From a checkpoint of a small model that answers yes/no questions on an image's attributes.
Model: 64-pixel images, encoder arch vit, encoder activation gelu, encoder moe expert_choice, encoder layers 12, encoder width 192, fusion encoder width 128, fusion encoder layers 6, fusion encoder norm layernorm, fusion encoder activation relu.
Rows from block 3 of the fusion encoder, named by matrix and row number. Rows with one number belong to one attention dimension. Each number is 128 + 32 x the weight over its row's rms, rounded and kept within 0 to 255. All counts start at 0. Numbers have three digits each.
# q: attention query, key and value (stacked) (fusion_encoder.blocks.3.attn.qkv.weight, 384x128, the q third), inputs 0-127
# k: attention query, key and value (stacked) (fusion_encoder.blocks.3.attn.qkv.weight, 384x128, the k third), inputs 0-127
q.56:079125074193192114147127095119172148113149098169085072135089120127103100153129186094178123086117078132155083100151146117115156132071132178163123161123119157152144128168157148178096052162138108135143085137097170122121150153091088037117175144113091083170129092131143162126138107063159161128135131101159128088086168120107092143118152135170145120100124128174160112087148071131165122146073
k.56:121156128100137169098123104104157156076131167123090152124162108180143129113123127150100084163133155133171132180112071134112126148166135101163109070094149144164178151162101180107197173115185118119105151120134077150103117138141174090142126141075104206121132079156116114116172151182091135097090095188105111101085094150119186079085131148164053086112090185129163091113147104122125135097079
q.57:106147120104156048121098143147103129137176145111081036143113152130118151174119127115178176131124051124142070102145209099126139167118063199118141155179116144074124172113098156127143096122164141145096117073130143150084180113102171101135157114174102073112090130124175135156135109132130153115089148105131100155150090118149132158172165093061167166155066116109135077147147116133128155157141
k.57:155131152104047090121153180104134128196119109168176175121195161120175177096088141118116124159131130148167136180172110146080111140108128090112109119054099137146129086133112133162076154183166109170130141173128134097144102111153167148104110110180130143047124106130111016168149174179129096119138137137104128140127127175134102102156122133106039103115120115089130110134104120085113135127153
q.58:116155096157088096107120128131131140150108123069133124098132143170120190145114113109118109107110192147072227152097130121157127157106124112172110101117129162076146108122099108112115107146111146057145062134101101117159131103143114245171099152120112116082147103094128192121126111165126129099138122119151114120114185082118121187206154133120079194146091168168098157087104140157153112132188
k.58:138134142153108155130105144114175129176133039096111163138113179114134137186091116158115153174056052136176149168168150063115122131088116130126100135144153116136115151095090089162130145124134110177120153120156147060100113112139132165121125122160136157155097124137156108133091137154186101127128133141082167120066138124128101113144072127116206125077144030078162085181135120146208114140124
q.59:154121125150085199119114104118141133027099165159153154135148117069174112136136149119109044100137129178132103155138070137131129104139116077148101120075087133143088078141138133125147146149114173130192153109146112100135124155183112225116102140102194089106135113133090121119148193097128129139135102142106089115130172107123095103148111193222085137128176173086141132100114127133101119128157
k.59:118154122107242124137146074172163117175126148114082081092092119143080148152151119141092148087082114066085124135152141118140111092132119143126151177167108179124168162090111097113141139096119155109081092111113153159144171106126110095099140141112102119178106106126179186123086101130158162146093165143107189059100149147156160097103174092102170141108084128136112160109203193136155098140089
q.60:182149166135054158102115137129095129100059170119143151152149181122105146094147051137140091121161230147078181166131060153184140121111100071135122121118098117092096090126110105118114152114065150098187127103126127119140149156161098195140084144111148174086135148113056117144137168181099113100139145138143123112122169118092120149157113184154123172121086174135095108160121158139122120108158
k.60:144125103163180098123153167097148078184120068094118096127143168116086130167127137096137142130065072128096187091179198092149117106154110117122172131194151129161131142136087115157104109154090094124115103172141232133176113122127064119110126106157128110183100127113148185143063116119172106134147127084122174105095146127119085123141126097100185167102123045143112141109149156134165110113106
q.61:112108094141179144158144096122156145100155121155092072119115124133096053157126172127122135145158068120158043103155160107097114169078110187155117202089103187116118143151104085174166100145158136199156112068115154133075178174072120061126157129155138078163133133120149151151166116067117131137136156125164154133110109102128112150114159134125113123086090107111149070174172067140122138137127
k.61:108147148088113139100189107125113162059107170144088130158169093204163150092161125117101129132198169127143171198181052167102104145156115117160110084093128093142183096157111134141175128170156122100127110176115084130128160117165156129142123146101133146107134097181119097150172161168133116101098120151112115115090090167099137088080165169125053076135070187105111107117152120118127110136085
q.62:111150118173105162110141163135116119138162150108173135093173100105153123159120104121110117144086192155084133152118167144111120157162136068069134119067116144097123089154152149107140115123128074113093051182153075087168071099159090174136096130121144101113144108139128096095063107052081111128184126135122098095147145113132098106182130121130119167163154155098151206103092181154117159154210
k.62:144114125112134163117084070131158139163164107108139123074008123116149080135116106188108180108070125129139093138133141124138057159086098103153117134139090115090110123072128160189066097110153137134076160102151116085135143153098150175117072158161129169106100133132107150116155082133164130150147163179138160130155148122165145135126098160138200116110180059090164095183140121151117101165111
q.63:077145108063162122132162124105148071182188115055132083123101124149119133163089169079097161161074086128105085103164153060060126165143108181122130190180150124121174179100135093139132097135155074131045111162141144125130134129115129086163169136166152119147104124152149122090117096117150123134082120165131149169165113166177147166128149075078163111096132077134111158133168108124143161124123
k.63:114125116163077166101084105104099156121173111149131144126147130115154153142117109134116077135154169113152123192094116148134209133148159116109070094032065090077094073145145148140144149104149113163153135106124079104145076121118141165153127098127161165083155105164074071133167132161113088132202132138145078162140113072101127141164093166157070150161143200103138084118093123139093160149128
q.64:166105101087056152142172139136135155047152166138134158151124083114123062099136133129167155162163158122118179168153081162151131123183158110103153090082123093139136134191096091149090103146173094064117084143130119151103123134096111144101118155135158121140108150181147059129202120135159119115163121133130112094177062169077127156136157153163133081127094169108132133097087103118040158131111
k.64:191101142078096137137110084175121140112157102086148106142107138111120107068103188093090162130089128179062154096121144182140110132144167146098132119186166128114156179162158104076117084148103101076081077100148132143129122139096147126130106099197153116193128146142120128105130122148151119088155118190130126098156163178187110142116141110107116149112129163176170166052084125145066069175116
q.65:133105174131103138091189140094129116126161108160128057162178114145101204083097099122118090120114183138110179062128103175144120099152165116135148045105098090166148200129132135094156110192151138101150156131092111147122132152130113111154109170130170117071136141110157088124172157123150129166075104121066114100136131187094101155153183139144160135149045130137142142078159117142092131101077
k.65:190124103126117152121112126140148147200136093096103144129169157143117128102139055128114181155203183128156104152117156123128112129082226077068165098133088084123112121115181093140101160119163140097191093169132109128107112210101072116116070132143105120179072127110108156103163114132128110145124144170153150134112161147133132097188130130195126140130165142133071094085120120149088124109087
q.66:108140115182180079152130115118118131097089145083136149151173115200135095173138152086157163160142101100145127138119060025097102152124096097128169162166121129115139078117120130164143144133131132119148136174116114142117192083165141144100186170048085141139151112099157120134115138123089137140115139112146139054128081090099141154164135150052118115129053134138065146151088132106190157130168
k.66:121104075143129089152119102114114131155150128077131076124168130154138114127116109133161090063057069168142121151102121065114088174154092096140106082124206143153150069106137105148136141163138139101069130140116157064143179149121105155132161151158159151124125107080190175173105157149088181129171099129129147080144135102157139135160127152075178093157117094043195138137078127146119127149141
q.67:106129160122145087122108123122098072196099146132128048149165112188095210121119139178049125124062125133137171140105088145161122133095155127177168144140137166147159135092100105138117135147087128196158198150102113108085138189168129083181113121141080158094148147092144178122112143136147119168070121085111135155097160110102115139154125111111119196149138125113061154138086129138160077115120
k.67:129139116134107158123077168121139143150110134136110096168167144104103142138120140189134084155203144080144139174158110075098144158121144115124121071095130110129103087080141170131163176147148162173218135106127140092056132151127076047146148133148090140086061140169143118162168109091086153118104085057094141134103120107126119146146116079133090163178159149092121101211140138119153162100115
q.68:142095119105069192153104133124164132133103086140102148107097148090125071166119155154139124152189125114094119197168194160161129159140128175142100156096087113149124090148137124106110092118159085095102093178154122077134118157121120147136085118162149135159054153155074108151160133104117138090149136120120154166080125138165063118094121135163169144140225120092181058138076160153080114164152
k.68:124183200086131149074119157152179114090088113142177153118111111084097157134082206127119119141145128113033167071133121209136100118161150186164171110137109114129141145097121144094124117126097101137106196140126141117185129102145124087164117115100178118137146143199061148087098135163131104168144138089100103134144106151075106162115118077164041131117148106123147146141127140108150147153154
q.69:065161094160136140118127149133098102179150158159158093094069136110149182172130101097140148143129133145097074074109150086121124145143119146116079153145136159137135135084139148151142152105088196126038084130087155138138145082135079125126180164118119145123131115075243172138144119120122177027148164106133123071113136114119183119137136091062134106150131121156112121118143162112150173154149
k.69:099090147157227085186149144117113105144117126110079159106077088143117124134168122102199174097181091124180129152161162113121141155151133145069107124128119132170173124100072095186140110130150088140141092153090161141164155100135109089108150132096092093142112080084143149186120120150099162064140157103122136113104074167098136091133080173104166093156145136119082158134095146090138200165153
q.70:142159131177168117173101134150114163063108130120083151123139138106189046156185128089208106116112082075201133131158141105101145124125152111103147119151105146138086107141146142116128089095173090140163156066186155107132137084108154208108170154106141082192167111115126097120077097074102168114162144143173153125117074132132111082106135158135106073135140105136186143082134113124148141115111
k.70:104149124199145124094171127112130104128186176115177126068179118085148110130138122119140111107060087140147122117096161127116077114129114137146124183126159126156132135133130116106126106059123164130088142089128185106165121163147141170103179097120141123148192135133164170157073110132134155149194104111152152074144117115085114117119166143140166049103086078140204125047174061156090121101138
q.71:157154140107134135124135135084126102100152130138111067163193074145110111108105146118131088204128061082154194111119121114108145107159191110138214085113102140120117172136114118086153084187170114119152180070140153190105113139141132089112130119127135102127150132120097104095113158041148110187120130140141113102104105170085060118126151135149175150156073160100110186129196128120113115104096
k.71:151125130109135115079058119132146151184152142109067118164167115145141108094146099164130152127187165091125197160118095112069153177120194128139166136081154130145103066110161102129103200106130151107137092134148135104122098147115169060139113137180172153203126130202119190106097114113102124144177109113137151128152122128164105083133147134181138092160155138138167093102126129152119085060068
q.72:152101120162070118110134127097074157099102180116135108149130171119162176092144113097129080102108192169122086154088070131183096127121097091131122071118146127045129123132131132106100142150140148095204153087147098131131100158143140115172101162142133130091200142103115136118103176191116131126124080148182139151132149104104134197202109149162165156119109108132093177184140081163075077110114
k.72:141123136189083120103140159078052149119126135069128179149092109077121170121123225069117095134131132178133122141129072073136164164136092125118124121138096097088148169135155105113096127146125154155153069103127100089125150120128165190117105132100096088104096092121119071123202172150165134093091126118151180105179134141154133144118171095139140210078134135173152124080115173142111139159147
q.73:113142098132143092132096092118186127198169108119162105146133101134117140143079149107130111165115086100190084109108159104063129152115118176121152161151164189042129148121134152105133129141090118169128143125123110149170102096170129077107115085131105169185124134108094153138068115079086100127162138185173125123138137091136111108130089058115147160102164133129076148241171118143162102181128
k.73:132125123160105123105113135100092122150070147151061141124144152173173139186188134134217130137132132110152150156142111051096200148131074140136096150073083174160084066125135173167118156104131117166123116163139111110125112058122149154114120190116114163146150116146115096152122098122065125106115134102114126167099099098111130152151105140153115077192123133089129158186161152085186154092061
q.74:138128156077092156133152154157084087115060158195127095117071134097110146115167123178038128090106118137068112140150194183108124073122193137127093136148100115166144173115097089141086114145156139156119137111152126125089136190097108095162152092171136162142119126169100132105135106081170132135108173051103102190091134132163146112100122193133127169182122171144116078120136146132103145115098
k.74:143098121086186131137117134163143120131091126161097153152090121090106137098138078154032096121162131088132119146123108165108110059159168139158129093183179122130157189152085114137156117129099112192217142064095128159158090174124116067146163053140126138100149173183104146128112116095146131147139092127131115155114145143118142105123112129132083139101178216159100119169187099135125125129086
q.75:109110116147145045137162113094122118098133185095190145166132156135138186150112158100155140105116155149130069101098097108118094176085107119108133129135145158080143109112093162152144140113095167097086130190078064150152162112134114155100152188121093132113180118066173150121159119201059139125109130201148116113191146098147180148182100086107147106133081100123095156160065127133107128129144
k.75:180125122154109091141147134094067170120086141062150108122110175179138140146162115101161143121099108172168096155108107054134112184096095094072102095150112145132106103114158130160147128137143123124140074130144137087123166070145062201087142157121089133152147096073147126144164157180066161062154116199106163097166163084151146142172097116082164136183110115120098135143106131109130169157134
q.76:153176130168142146090094123133180148124183087075109199108141143087147062122145116110201126159145115109151143090141086133144157127161069102162162141123151098074089123161157128067166136092124124097147096064139150148130121049152149136098134096082158079150120127148101105149165154111115100102185118188134098110146099184104100119111146105115082097035165132113175152142185134129137163143130
k.76:079155139148123150132091092146119133135190148084111148135124083115178083151159174096134128134107161091105150094137151146161183142126126185135129224121117161087113103105125151142063121114114118069015132143083120125135103071135196152162080194119176109111102123123135121106155101183142134137106155154126117103135081192149137106079135161148139112077095093170156124076118162125164110130146
q.77:121143136157120085162191100130133142198093082152153094164158100163154193192133159079080135106072167110132106104097119104124043132112138179117091148139133124144164133091131162154107108174106131132136157179090052052167124155126136088167132147122128104128134133096176123101129163134098194143099089065126210122113120077157107147145111135108163151160116103146119067159091130124140108141151
k.77:149109105126139102109184135130126095126111144128114156106181152088108132193158098169174130131069100130149081175098122092118042097134128054127132048123100104183109120128107133169138127118144136171190157181091085127128180165119095178084110182122097144162104121118131133176161121084112129182155156109138109148119117113100116149193113139133108077152125115039095151186148111129139178154097
q.78:120129147175151112136098178137103110069049188141111142104092152159133129121174163140123121101128103125164118150129142105101152110084111064105129166186107176106127108117094083157086126069122139200177152087158155144100181158134138189121143123114069177171186107122094181118076092081106098112134194089167083198130110072111133112127092158121128146143149167131088159147103114137153140129129
k.78:093138091173148108132129168109119142136134130110123073166072113097163128152154150076091032107135081137142071129123135145092125149183107179163114109134210148110170153136125148095125087152130160154103125038149189091164109146152168085137203071133131155096150134145163128177098120128135176086145069075109142124125117115135141159088147146057113145104147122150168087092160113153113145107145
q.79:186089104066057190145148098123124109092133107158109100097151096168111103073133119142142123166155142157115150213117142144181130117186155090111129102064145127142137110180135076090132119163177083100143073111163139147115077184083128103135103148164187134114094094180088092121134143118180128108160097119141152109104116119129111143100159206172205126136133149125133119106141121150065109092114
k.79:175086166096114172095136106113121119121148109148124123124121121128133147052055173166070151126157124187058227090144129148134127138147139180148149110091143088097185177193142071056130142138120117105132105109133163137167093140131150136139115059113172105174123128143119136128076159163164074090127126115145151086132153154125105095102191097121082185131106128135182158081115136139101108133131
q.80:117122108113113092135170152117106144083118174107169153100127131096140148127118096078151160121162161146086126099153108147120129159118122126115133104106102103181141148120104126132170131130152171061046098199092097144125154098118099152082159191131155106085110129104198128146213145176140178093117136153080126097169114174118155140151162126095129068171072135099138100084039171110066168136123
k.80:182110132089148105165124117137094161110112086093194131120099174172117133088092102081101199121123126184132111120124145146164092140126156120039122127188143102133147134114144069127166110119119108081109078135123173131159141116116073118134144082137116104182138070067156166101111155209099150074158143203138147064166171132155129134140089106113146155143147166156091140086098093104096120137169
q.81:097176095169186115151175119167119155132139099131108129147169092129188109159183092061180120124101137126160097110109109086110107086188150131130111117132161147143121132138138155163135115139139096118096104087124128091136112057111114141118168165109140096174135101115228114099094084076107186114167095120174171024128074128106162135115170146079130084123106122174127132091181115110151158141122
k.81:141086095184165116160197098118114081145167122120129144083173108116131071142156125140177164111054076178174133125105153102119100095144136093094101156119118126183162131197106102145114112095137129125125127144109140155114158172107124193087149138120113101156136131094184173197111126091154144144162148119177136090125119140106130103128156163104168031169077113093184182085127110130075114166126
q.82:183137188105083196118117129136161129102078088137116152112142167113083060093141118154123123144162108112098158163144135153166124092150129136144123124111090069139112115138148133072118125161173113104182135112154113125109130130110173113109098082120164105122067154204013103128160153120161087169117142098102124204098108139166074150096128211160077153098129163115154078137128139139111158114119
k.82:128144116069129148094082104153194108110140099136116116146116123125106161121076097182051090133130166076068109089114083189138094110144153141197172098131122112076119161131140132105078158156107130112102205110108088121155098178146138146166080128149192127087136182145106157066102158141160123206113110150160125165131147133141109118085149138167056173085164131130145110146162136160124096125126
q.83:150115167175137106166158102118138153067074142125155119122117166156120109162112209118133111114111143084164113148138144094066114154067099138069108150186085129088149095086119183115116119137139126166214154182129076120149186136117126141128148147110113179157164094125086118098125138141062117138095194108146144163134082057156133116156093196117127131122112122150106118209096096127153175129146
k.83:149136094165099116089153134108118110142106134082096122133138173125161134151168033159140079116048113122157088175075138073114073127115098095152119047154183127142121133097165137146116123132131142128117167092146125103200127153157087233110157140128131172099169128090131134171129169138092149158162106130128153166121145084105138133176111172146149087124121095068148121164168083168138160118083
q.84:110148104100125156123108136120132133191201073138103113119157096148128114151137123108119133169131092116130181120162153160147174158149153157147153117076110121210147090120159113136186109159139096108076146129141185061116092098129129128132117134143169079145057122110182130132166144091144184110143105098095219073064098139133065110091175114118163111175138106117151120047124148101160092140156
k.84:114140206104177135129120153147152107116139150187161136109165101110098112100069173149145187156179109107096184127184181195110113146130192155113163174075115103174117092094091136116156139095124144117086156203105153131103123165131129050136117123109120094170120112141136169110060102103109108159152170067144102077126085160110067101154131104146126108174116105091130142110092126090139137106159
q.85:173094185088119144105112158089099111067101157130131141082097185095083123118094135183111096111162107132072138095167196156103171136060116147128146107125067106137111129091095137100152135165169145126120182114156131128133141156107171137116103105180133107104098110131035157109166138162127103180097177128089093229116137165204098095117100116168089145159130124108167113118111139117103134109150
k.85:117192176083130107107087156128162174103094121135138127185079124156102175153069042129055118107184174079127117112116086167114121127082148137177175122140131118088098145088138162124089146126091142105112179101139134099167106137160123099175151096105145135086182160146064141069112152144123125179137127151134127186172154099136092102106092113178107166107149156163078071130136124139159115085141
q.86:114120154120079139076152109145142127154095111115173138105124171119105160099103135162101166128142172161058114139125094175179087117120079133154089125132114067100163125127130156083123178146103179079132102182092087134120171131163129105142106091141141153043086143156118133157212184201137090113091135101047109169127166124148161160134139147124085154076132139121096080168080139135108163148149
k.86:127134122086105155135081104173117142101116083105120149166097157141124158138093098143072131141125157078120090131094114132163131111140129125123138071153105120068125159096128146160100159169131096117141150131096093140145137139117092158167065185128165143066075131088108102109218170174118120117074141197103137179108168162152176124129102137136089210089182159126060137186123164140164155186133
q.87:162139144117070148104166123161114148077086145114148117120119165072121121079163064120162144115121152129099131111138098153134085093166144124131115101145110076094129170156144133069151147145173162064167087132124090158124165116137102129128125128114183134070136146178106069149203169161151133096097149174087089126161127189117151143140173195111031095071089143105137098140150120128076174117107
k.87:146120092122104172113095073158076123134138083073126156121131140137159153079122063136090138106084165125128120117082107091170115089145139123121136144192126111079164144130137083122126148095126097097162109116093119178169088167120106190162080131130150107082092126071153122109165154199164136110079108216154168108119200172156167110120140140168130162054162139197145109099128107159123106137111
q.88:102128129173092178102169149109078152102124131144112084111157151139141180136152097062168105124138168170081154133110092143230130089160129099144104093111113077176139124103159110083146118175136145069143147105122131092097136151120114167165126162111172095067102092080175123136160177126143151112117083052104155100091109162090118180159182185120185132152109130158152116063110151128108136111147
k.88:092105150130207127125155125111122158136162108082120163128092066051115160111093170084095157152148101147142106127133148158101096115167184136074144076127132053141160177103119079124083133124143118094114103137084145129123143205116136121155121126084126077143079094121120174152133157154145111125147160132177121080132112189088096089116150154149135192085129092131134118064084136142073193176157
q.89:122124146217103150128118124106127156096097151116120074132154162148141175120108099093178053105087171132138114160114108116178090088137101072122124064097140155038106140148153151053140105147121134106233134065145123128141122154182135142156111151121136140095182121081134133128087190110111107074152121152150104099121130093078114147179143143155166154103153108128123193140152103175110114135114
k.89:119135105212133137080148142104104155158145138085115133126111092087151149126163193095163099183155120136172088138119131078115167171124125139110151092085077084107157131096173101146049146133173125163107067126151127078142140134103143132111076124105095099143105101134142123161163144180128118067148118137181169112114129133115116136162186134163125168070117041145161112069118162174075190146126
q.90:179148116100098113119167091122115154063180136111157139157145122059158086128125125100180122143115115110141114095132129148116118159155167135126149111117130103128109115143140143139162115174151151075050130135144109125149109113076140118094174149136198068114130081127138073107207163166116186160145091210130142084179087218139117111121126116151148054170083125112180108088136125108071119115134
k.90:186128164098178136131135062122092155074150166095160174091136136147144130128113097133117201104068144123121141145132095117157100090104130102072159183162108116147096115160129112141124143050097120061124102156131129160124096091139136220107125150122103122191162120114113170104123134194119126137165142220158154059174138160156091102114125100152151084136094121167138150087109081104140099105150
q.91:101132099108083179149131135190130120182090109187104082109076095127129140091145111167084130108102147146120119180142177196157090079164166137138069132124153125145157168173131098143058088122109108163137094112147114104095106178119085098179097087175150167165097159162132117127117123065163120065141139047117135159107140086107127108102147146159129146114213148152118081150114138166098117152113
k.91:123098115122134179122175119176135090127091101164097146142132116060138111104161177142117098172147107143094115100115163155111133071175165172133125112122121109132140183166100104120136119134125093218206127110112105156128107146090127066120115100136127125152085148194109093174127102079171088092125130079134088170049111186102142157108150109118050132117152156139143180126178134126106146171058
q.92:105077086129122116159131121138140136115115183112169169108070137144142121139112168170143162122118150156129069193122138107117104171085087134072083141130149165066147085139096168162090153068108138117111080196108098149164146144141089160094095124146094177117160140144135129135116114199096102061134145198155115144174162065151198120165092108131104132079166103137096146171073111117106130158157
k.92:175144137145038107124147121131077112090093100095147095133120143174142142114120150122143125125078092176093127101101107088143123148123055123122075114134122137099144157164157148112140088184146108134134100089195128124159161052108105203110143134121102161088158120073114057157167174172119115035098113153098155164134174095152171182108122129064154144133136109131129160153106144138148158181154
q.93:115091108124072113150178105104088151095136162152169070146123144097165183131110125098134093087097192165097094126147132146159069145136168157120121063121148136105147142132118142140115097188145147091095118160128072105141114202110079147180105177161159143090170112090194078097152162181111173112089106155130119084189150137121155147175132113159187116179107100126130123107103099150064106099105
k.93:199102125147113138103171133113060149123085128070134187104094158114114155085155158077137156144121105189169135169109110067138104109106145074042141097165079076155139165141147090138139140098141091124202049167142116150128145138119084195092112129095054105180140103135094111155177125156128133090145126175164149095165142133121104143172116069146150136132120135137126147115126117109096156154109
q.94:175138168086091153132111140135124171131098125163098105135092137064098094079150137138117093109100136098108125117143178187097134066170160150135129124125110126115092184123146131086094109141172086164199156053187137117113100187105132137158102078165153126157126157188049112113108117071138080160133184118147120207113119140133091102115110180163084147101154150139143108158189103143107137110095
k.94:128131099122119155098099143140138103142119138141084166166104119078125159101141107151092075133123170077104139112108116163125145056126137137173154160161127129107147157142128140100082129103110124159165161073115103152140083157145162130170117108143134119094165164199107108105136083078192115163134078125126129162115128136128113121143170151206041131052138176200159105136221119142116099104046
q.95:114122098086140161135146166156153079180192117184120128126100049179106134128116127181053186170176107133139186146137123140102164133155163150120122135109144120213158148122095092184091116114120104140070082168088178160095121112128110065111110092144125152164084151181178127133154086079195113132152125057094133098111119126109126112076148115130150144130118168119095122110130125084141138156119
k.95:157102146058104115174115109191163088147132096192104092117137120137100065083116143147124164115168124123094146099171157211106145126144164164095132128123173165155124139148097150116168090157112120114106138103122121170084118134063115024127137114192144157176087154139103103117089084053118110118101165105103089159095100171152151116108100149090121113185157180110090155150110128120139080135119
q.96:145108146131089105105126133162159210125128115108182084144147103131112131119196131095176114079118161129133107098092144186208065144074079121118143112159145144104144166109184165079111109147111122067103080203125085161146136140105096136141141131171116069107100108069129126089145137213113183111106119150128104151166168134122121141133139167137146122133108103164153113093178122165066104085091
k.96:181179154146107190107155146164170130063139115176102180120138122066165141155119094152094128132105078120130212071112101161073134077152114124130133167158157146137120106138109138092120168092161141166148121120141161108132130114128103178108115109119066063106142100167102127105109071116125119151131075098123142136083144151117095105113124084145045108082079196189188142125137100106177105112126
q.97:128091113108099116107103107165131109212157085161141107154175127157146151140133100087210154145101126105166091109146107069127138118105088101137080102143119152128129161115143178125179147143148091110200118084134073109060130169125148091128129126091161090173107081110176170117148141114158156090086144108126124172158110131103174158136161173074196091115115100151060152138147075164171154112078
k.97:165153180091112163182141134106079156122084128151073207122175103120127149165087119133132088159081067169132169158099133100184172080229094064188131064085162142141125149131105100146118119157172152150132158076134123117158133119096145196150123107121117100113093112128173120135161123109111126160130128092153132110085149088123127109109134189111136143130051148138137122133120169085149175137103
q.98:125159126138158102099098204140086127088113161105065075151093086103132115089186105130153074098133181090165154163121168186174158088136087120127147135149126177132103144122149153109157093103112187121079153086137145138151106187110152128143141105176148148129150143131136150110075082128083179113153051068075142130112073137120127114125144131133145142164120094096217127077149162146162085099109
k.98:182096108133092141097093104085141089163084135126139153160171142143119131089064139114086185134091108189061173084159153172155130141142193169113180093171130106053105108135130131170140148159107111052136122144124114156138097116147076171125115136144093096147149113112070144149165175120149098163095093123144104115142131207130173129156123093155061128111150164154072117153133128100116104192140
q.99:076115103141132135137154148145136115182161026166115131139153135164114124147133093151101134149089038123156180158131167083095149138173121113153067137097113134202149090114104134140143136141102089196125151109134154072159102075117108076120103122106147152130113143130186116156115168087151121135164168100091161103068140164087110155091113113145104079107181051102165140124154146123193164139124
k.99:093036127163127046162133120083106151149084139110127151171130124138133151164118101128151043099153153116190084125116120099147115163114100069120128086130162162067128168163108148157118156135199129153166111101122095148116092118141145123163121181113145110060117112097170080138148149146092147098135130172099131119172088117109211187124111120175180145154145102114067119140125134159148165076118
q.100:128161110101137094106140149173067126158146099157095110147122084162130136127152102094121104181107155107190195143095146103176187093131139116125088192143068176188131138103115111138188117121122123202112166075138172126121089134117180095152160105131132135178190079118130078086118091108118156133131087076098142117075110095112104190112157118096116094121118100135142132089108124140213174101131
k.100:146060094144111119173136112058072129132071089128138174188165139148089113074089164082111146126105115174157048142092126093172150140111121127140138075117159118028157118165111154189122140174157109110139136139133072120150131137157069152142121109119072078108103128114112137181146204148136110153096159181110121137096140136118186127113120136121156166132137125141044124143138130133116176156130
q.101:134161139123173179088114164115185064186128128109097164126090166077126111139166111119128204165110062113134188150149132134106096137153110136122130159142150165114161138110150131137155138105124094141084161100140100121133139170128133105133147111121074126171117105122138174158116122071125097143163179091125068200087123202164133074041151082134129101084181085106161150157151132116185100121088
k.101:106092119095085092129126112150089181055093132087163152102112099172180168119102067125147085163126180152105141153082111086166164155179165098160125088093090068132141156155124116101122150194114145112147126146106108186121113083116128158142103126131184137088135160112155108101170145172117153115100112158136137098168125099112113192188132164170117118141090157139120162092040129093072175131161
q.102:161191093155116136157103122116146155070077143089145156095066145134161117107127176155119141078156149141070158124133121163105128100174140105152113108132108066095127128140140108116085116156102122097141129098137137150174099141135126146130147089136106194115155174181044017145149098147155053163143119148186119161151134111166111117149068126120093105137177187106144070145090138084138162131157
k.102:106150170117163126125126106165151133177135186142137077090132113138090086085165127148100220083164144070093119140114129195179093133090100104116148162164094096146136110104105129145157077080063128105049112162141139145116159111119064058153167103132135161162131130139146151083162153143141149124130158209114145149165130159112107066086139136127179111174140113106095083154145122135116121075161
q.103:136136082116160121117138131153078094214168092169106134167155127120152095161109092080088155172106131095154196157105167089163162103133109100141105177139098185132138116165095103167124098079128107226092177090164148129152078116068144076134169099165131112174173100119105070137116118099138146155163134157112099157110106128130080123089148098130107112127178078168150115134105141132159162089167
k.103:087095109175158070154145115089076167099052141103163108161111109135085133107130162106112136090144105137163069116092042119183166149123129120163173101120111088109151124172102160185133130157145129132144082167080074141154158159123073182132160151082132094095137139102175122166157144101167108117163109156126135119103145154076171120157161146119117163104119106165066100171107152140097200123076
q.104:133126109079119097101136109160120178143148128130141104140132128108104101139150152042194123098136146137114138079090109078176132104059126118104098148173143138089116152120146155134186130109132126067172103115134107155056155138117138113164162136115174022140135080103171136102198138185112183091080135129152117186151148088118149180155185158103181108120092112173106127103127095147172134093135
k.104:203147156126125156121189133147077119071120094180121191098151114113144118127108124157079105154031072162169157146121123135124142101194136136217131141069166116119141092153096110112119132163151116137135160119168130110125129112135124201097149124083085115162124090131147107178079134120162135179129093098143134099053128068146134094086140146157079171110076116156140096097110101109107101146151
q.105:145096101166113092118134171149116145156111090105178141148168195064151100145169095113110143041158066125118134131118164121159068126115055098154138139131153109105156076123093153136074109134132105129071092161162126103193099114086100133108134105180125065114081136108112089165101167179156143176177137169094131167156151159106087104113092149149091126145157082149177128114165186135110123128161
k.105:123167162133175102124164125129171147083127128132135146143124118103176174174120110123112079108171135071133172086120063137128151121146105109158131174122132166161152114146105174111136159090138157166119122181113121197130139062141115178121166163082142111106192092089188066127112074121123109110170073120133153142126117193061125088129124067121111082089093110177106097161137104113137132066062
q.106:150079159101085150155116105122093098169182117211115105133184092172119136106103057125121126189082186128172102154132134094141192155120143151086139115093088180143129109158124134157156127108175162176211177098123078127063121144125193099146121166116132160148165112107137101124132118113129148104072130153162159080143089083130140155137121123113158141120121128141036115118072097151103124107120
k.106:094114108170104162151122132095040104140086120133087109130116111083111100124158137090142179135101077146160132113113157104162133108172132113138172131153139143106125093130099099165109122133122100152134126043114119086170146204064146152092112145134156122115078148126144162147144145083134114088180144058092113172069128135109111151132139200081209177132146148123155150186146199104185162161124
q.107:093120122092124150138149096117118076133156089139100116132175149149118120150075139108171154174144104112105136135132115061103139122090194107078083131111111115136065113200117081124178153110123146112194139106062104112077112061118102107131106182110224129107155150163194145102186166111119143136081136177110145080138127122096148190186134105141152125134143147111097159150093061124159142150133
k.107:137093135138189117174178121101079108121088148129134114105142135145100092174122160165126032061084143159161049172179188095120155114132134117158087103108126113097115132133110099120109107115151122165216143108120127125122087197102147116125115140117101173138112141128143130185106130092150130146134154069144133136140121065130138135104141190158175162225161086101126085096138173143135085126105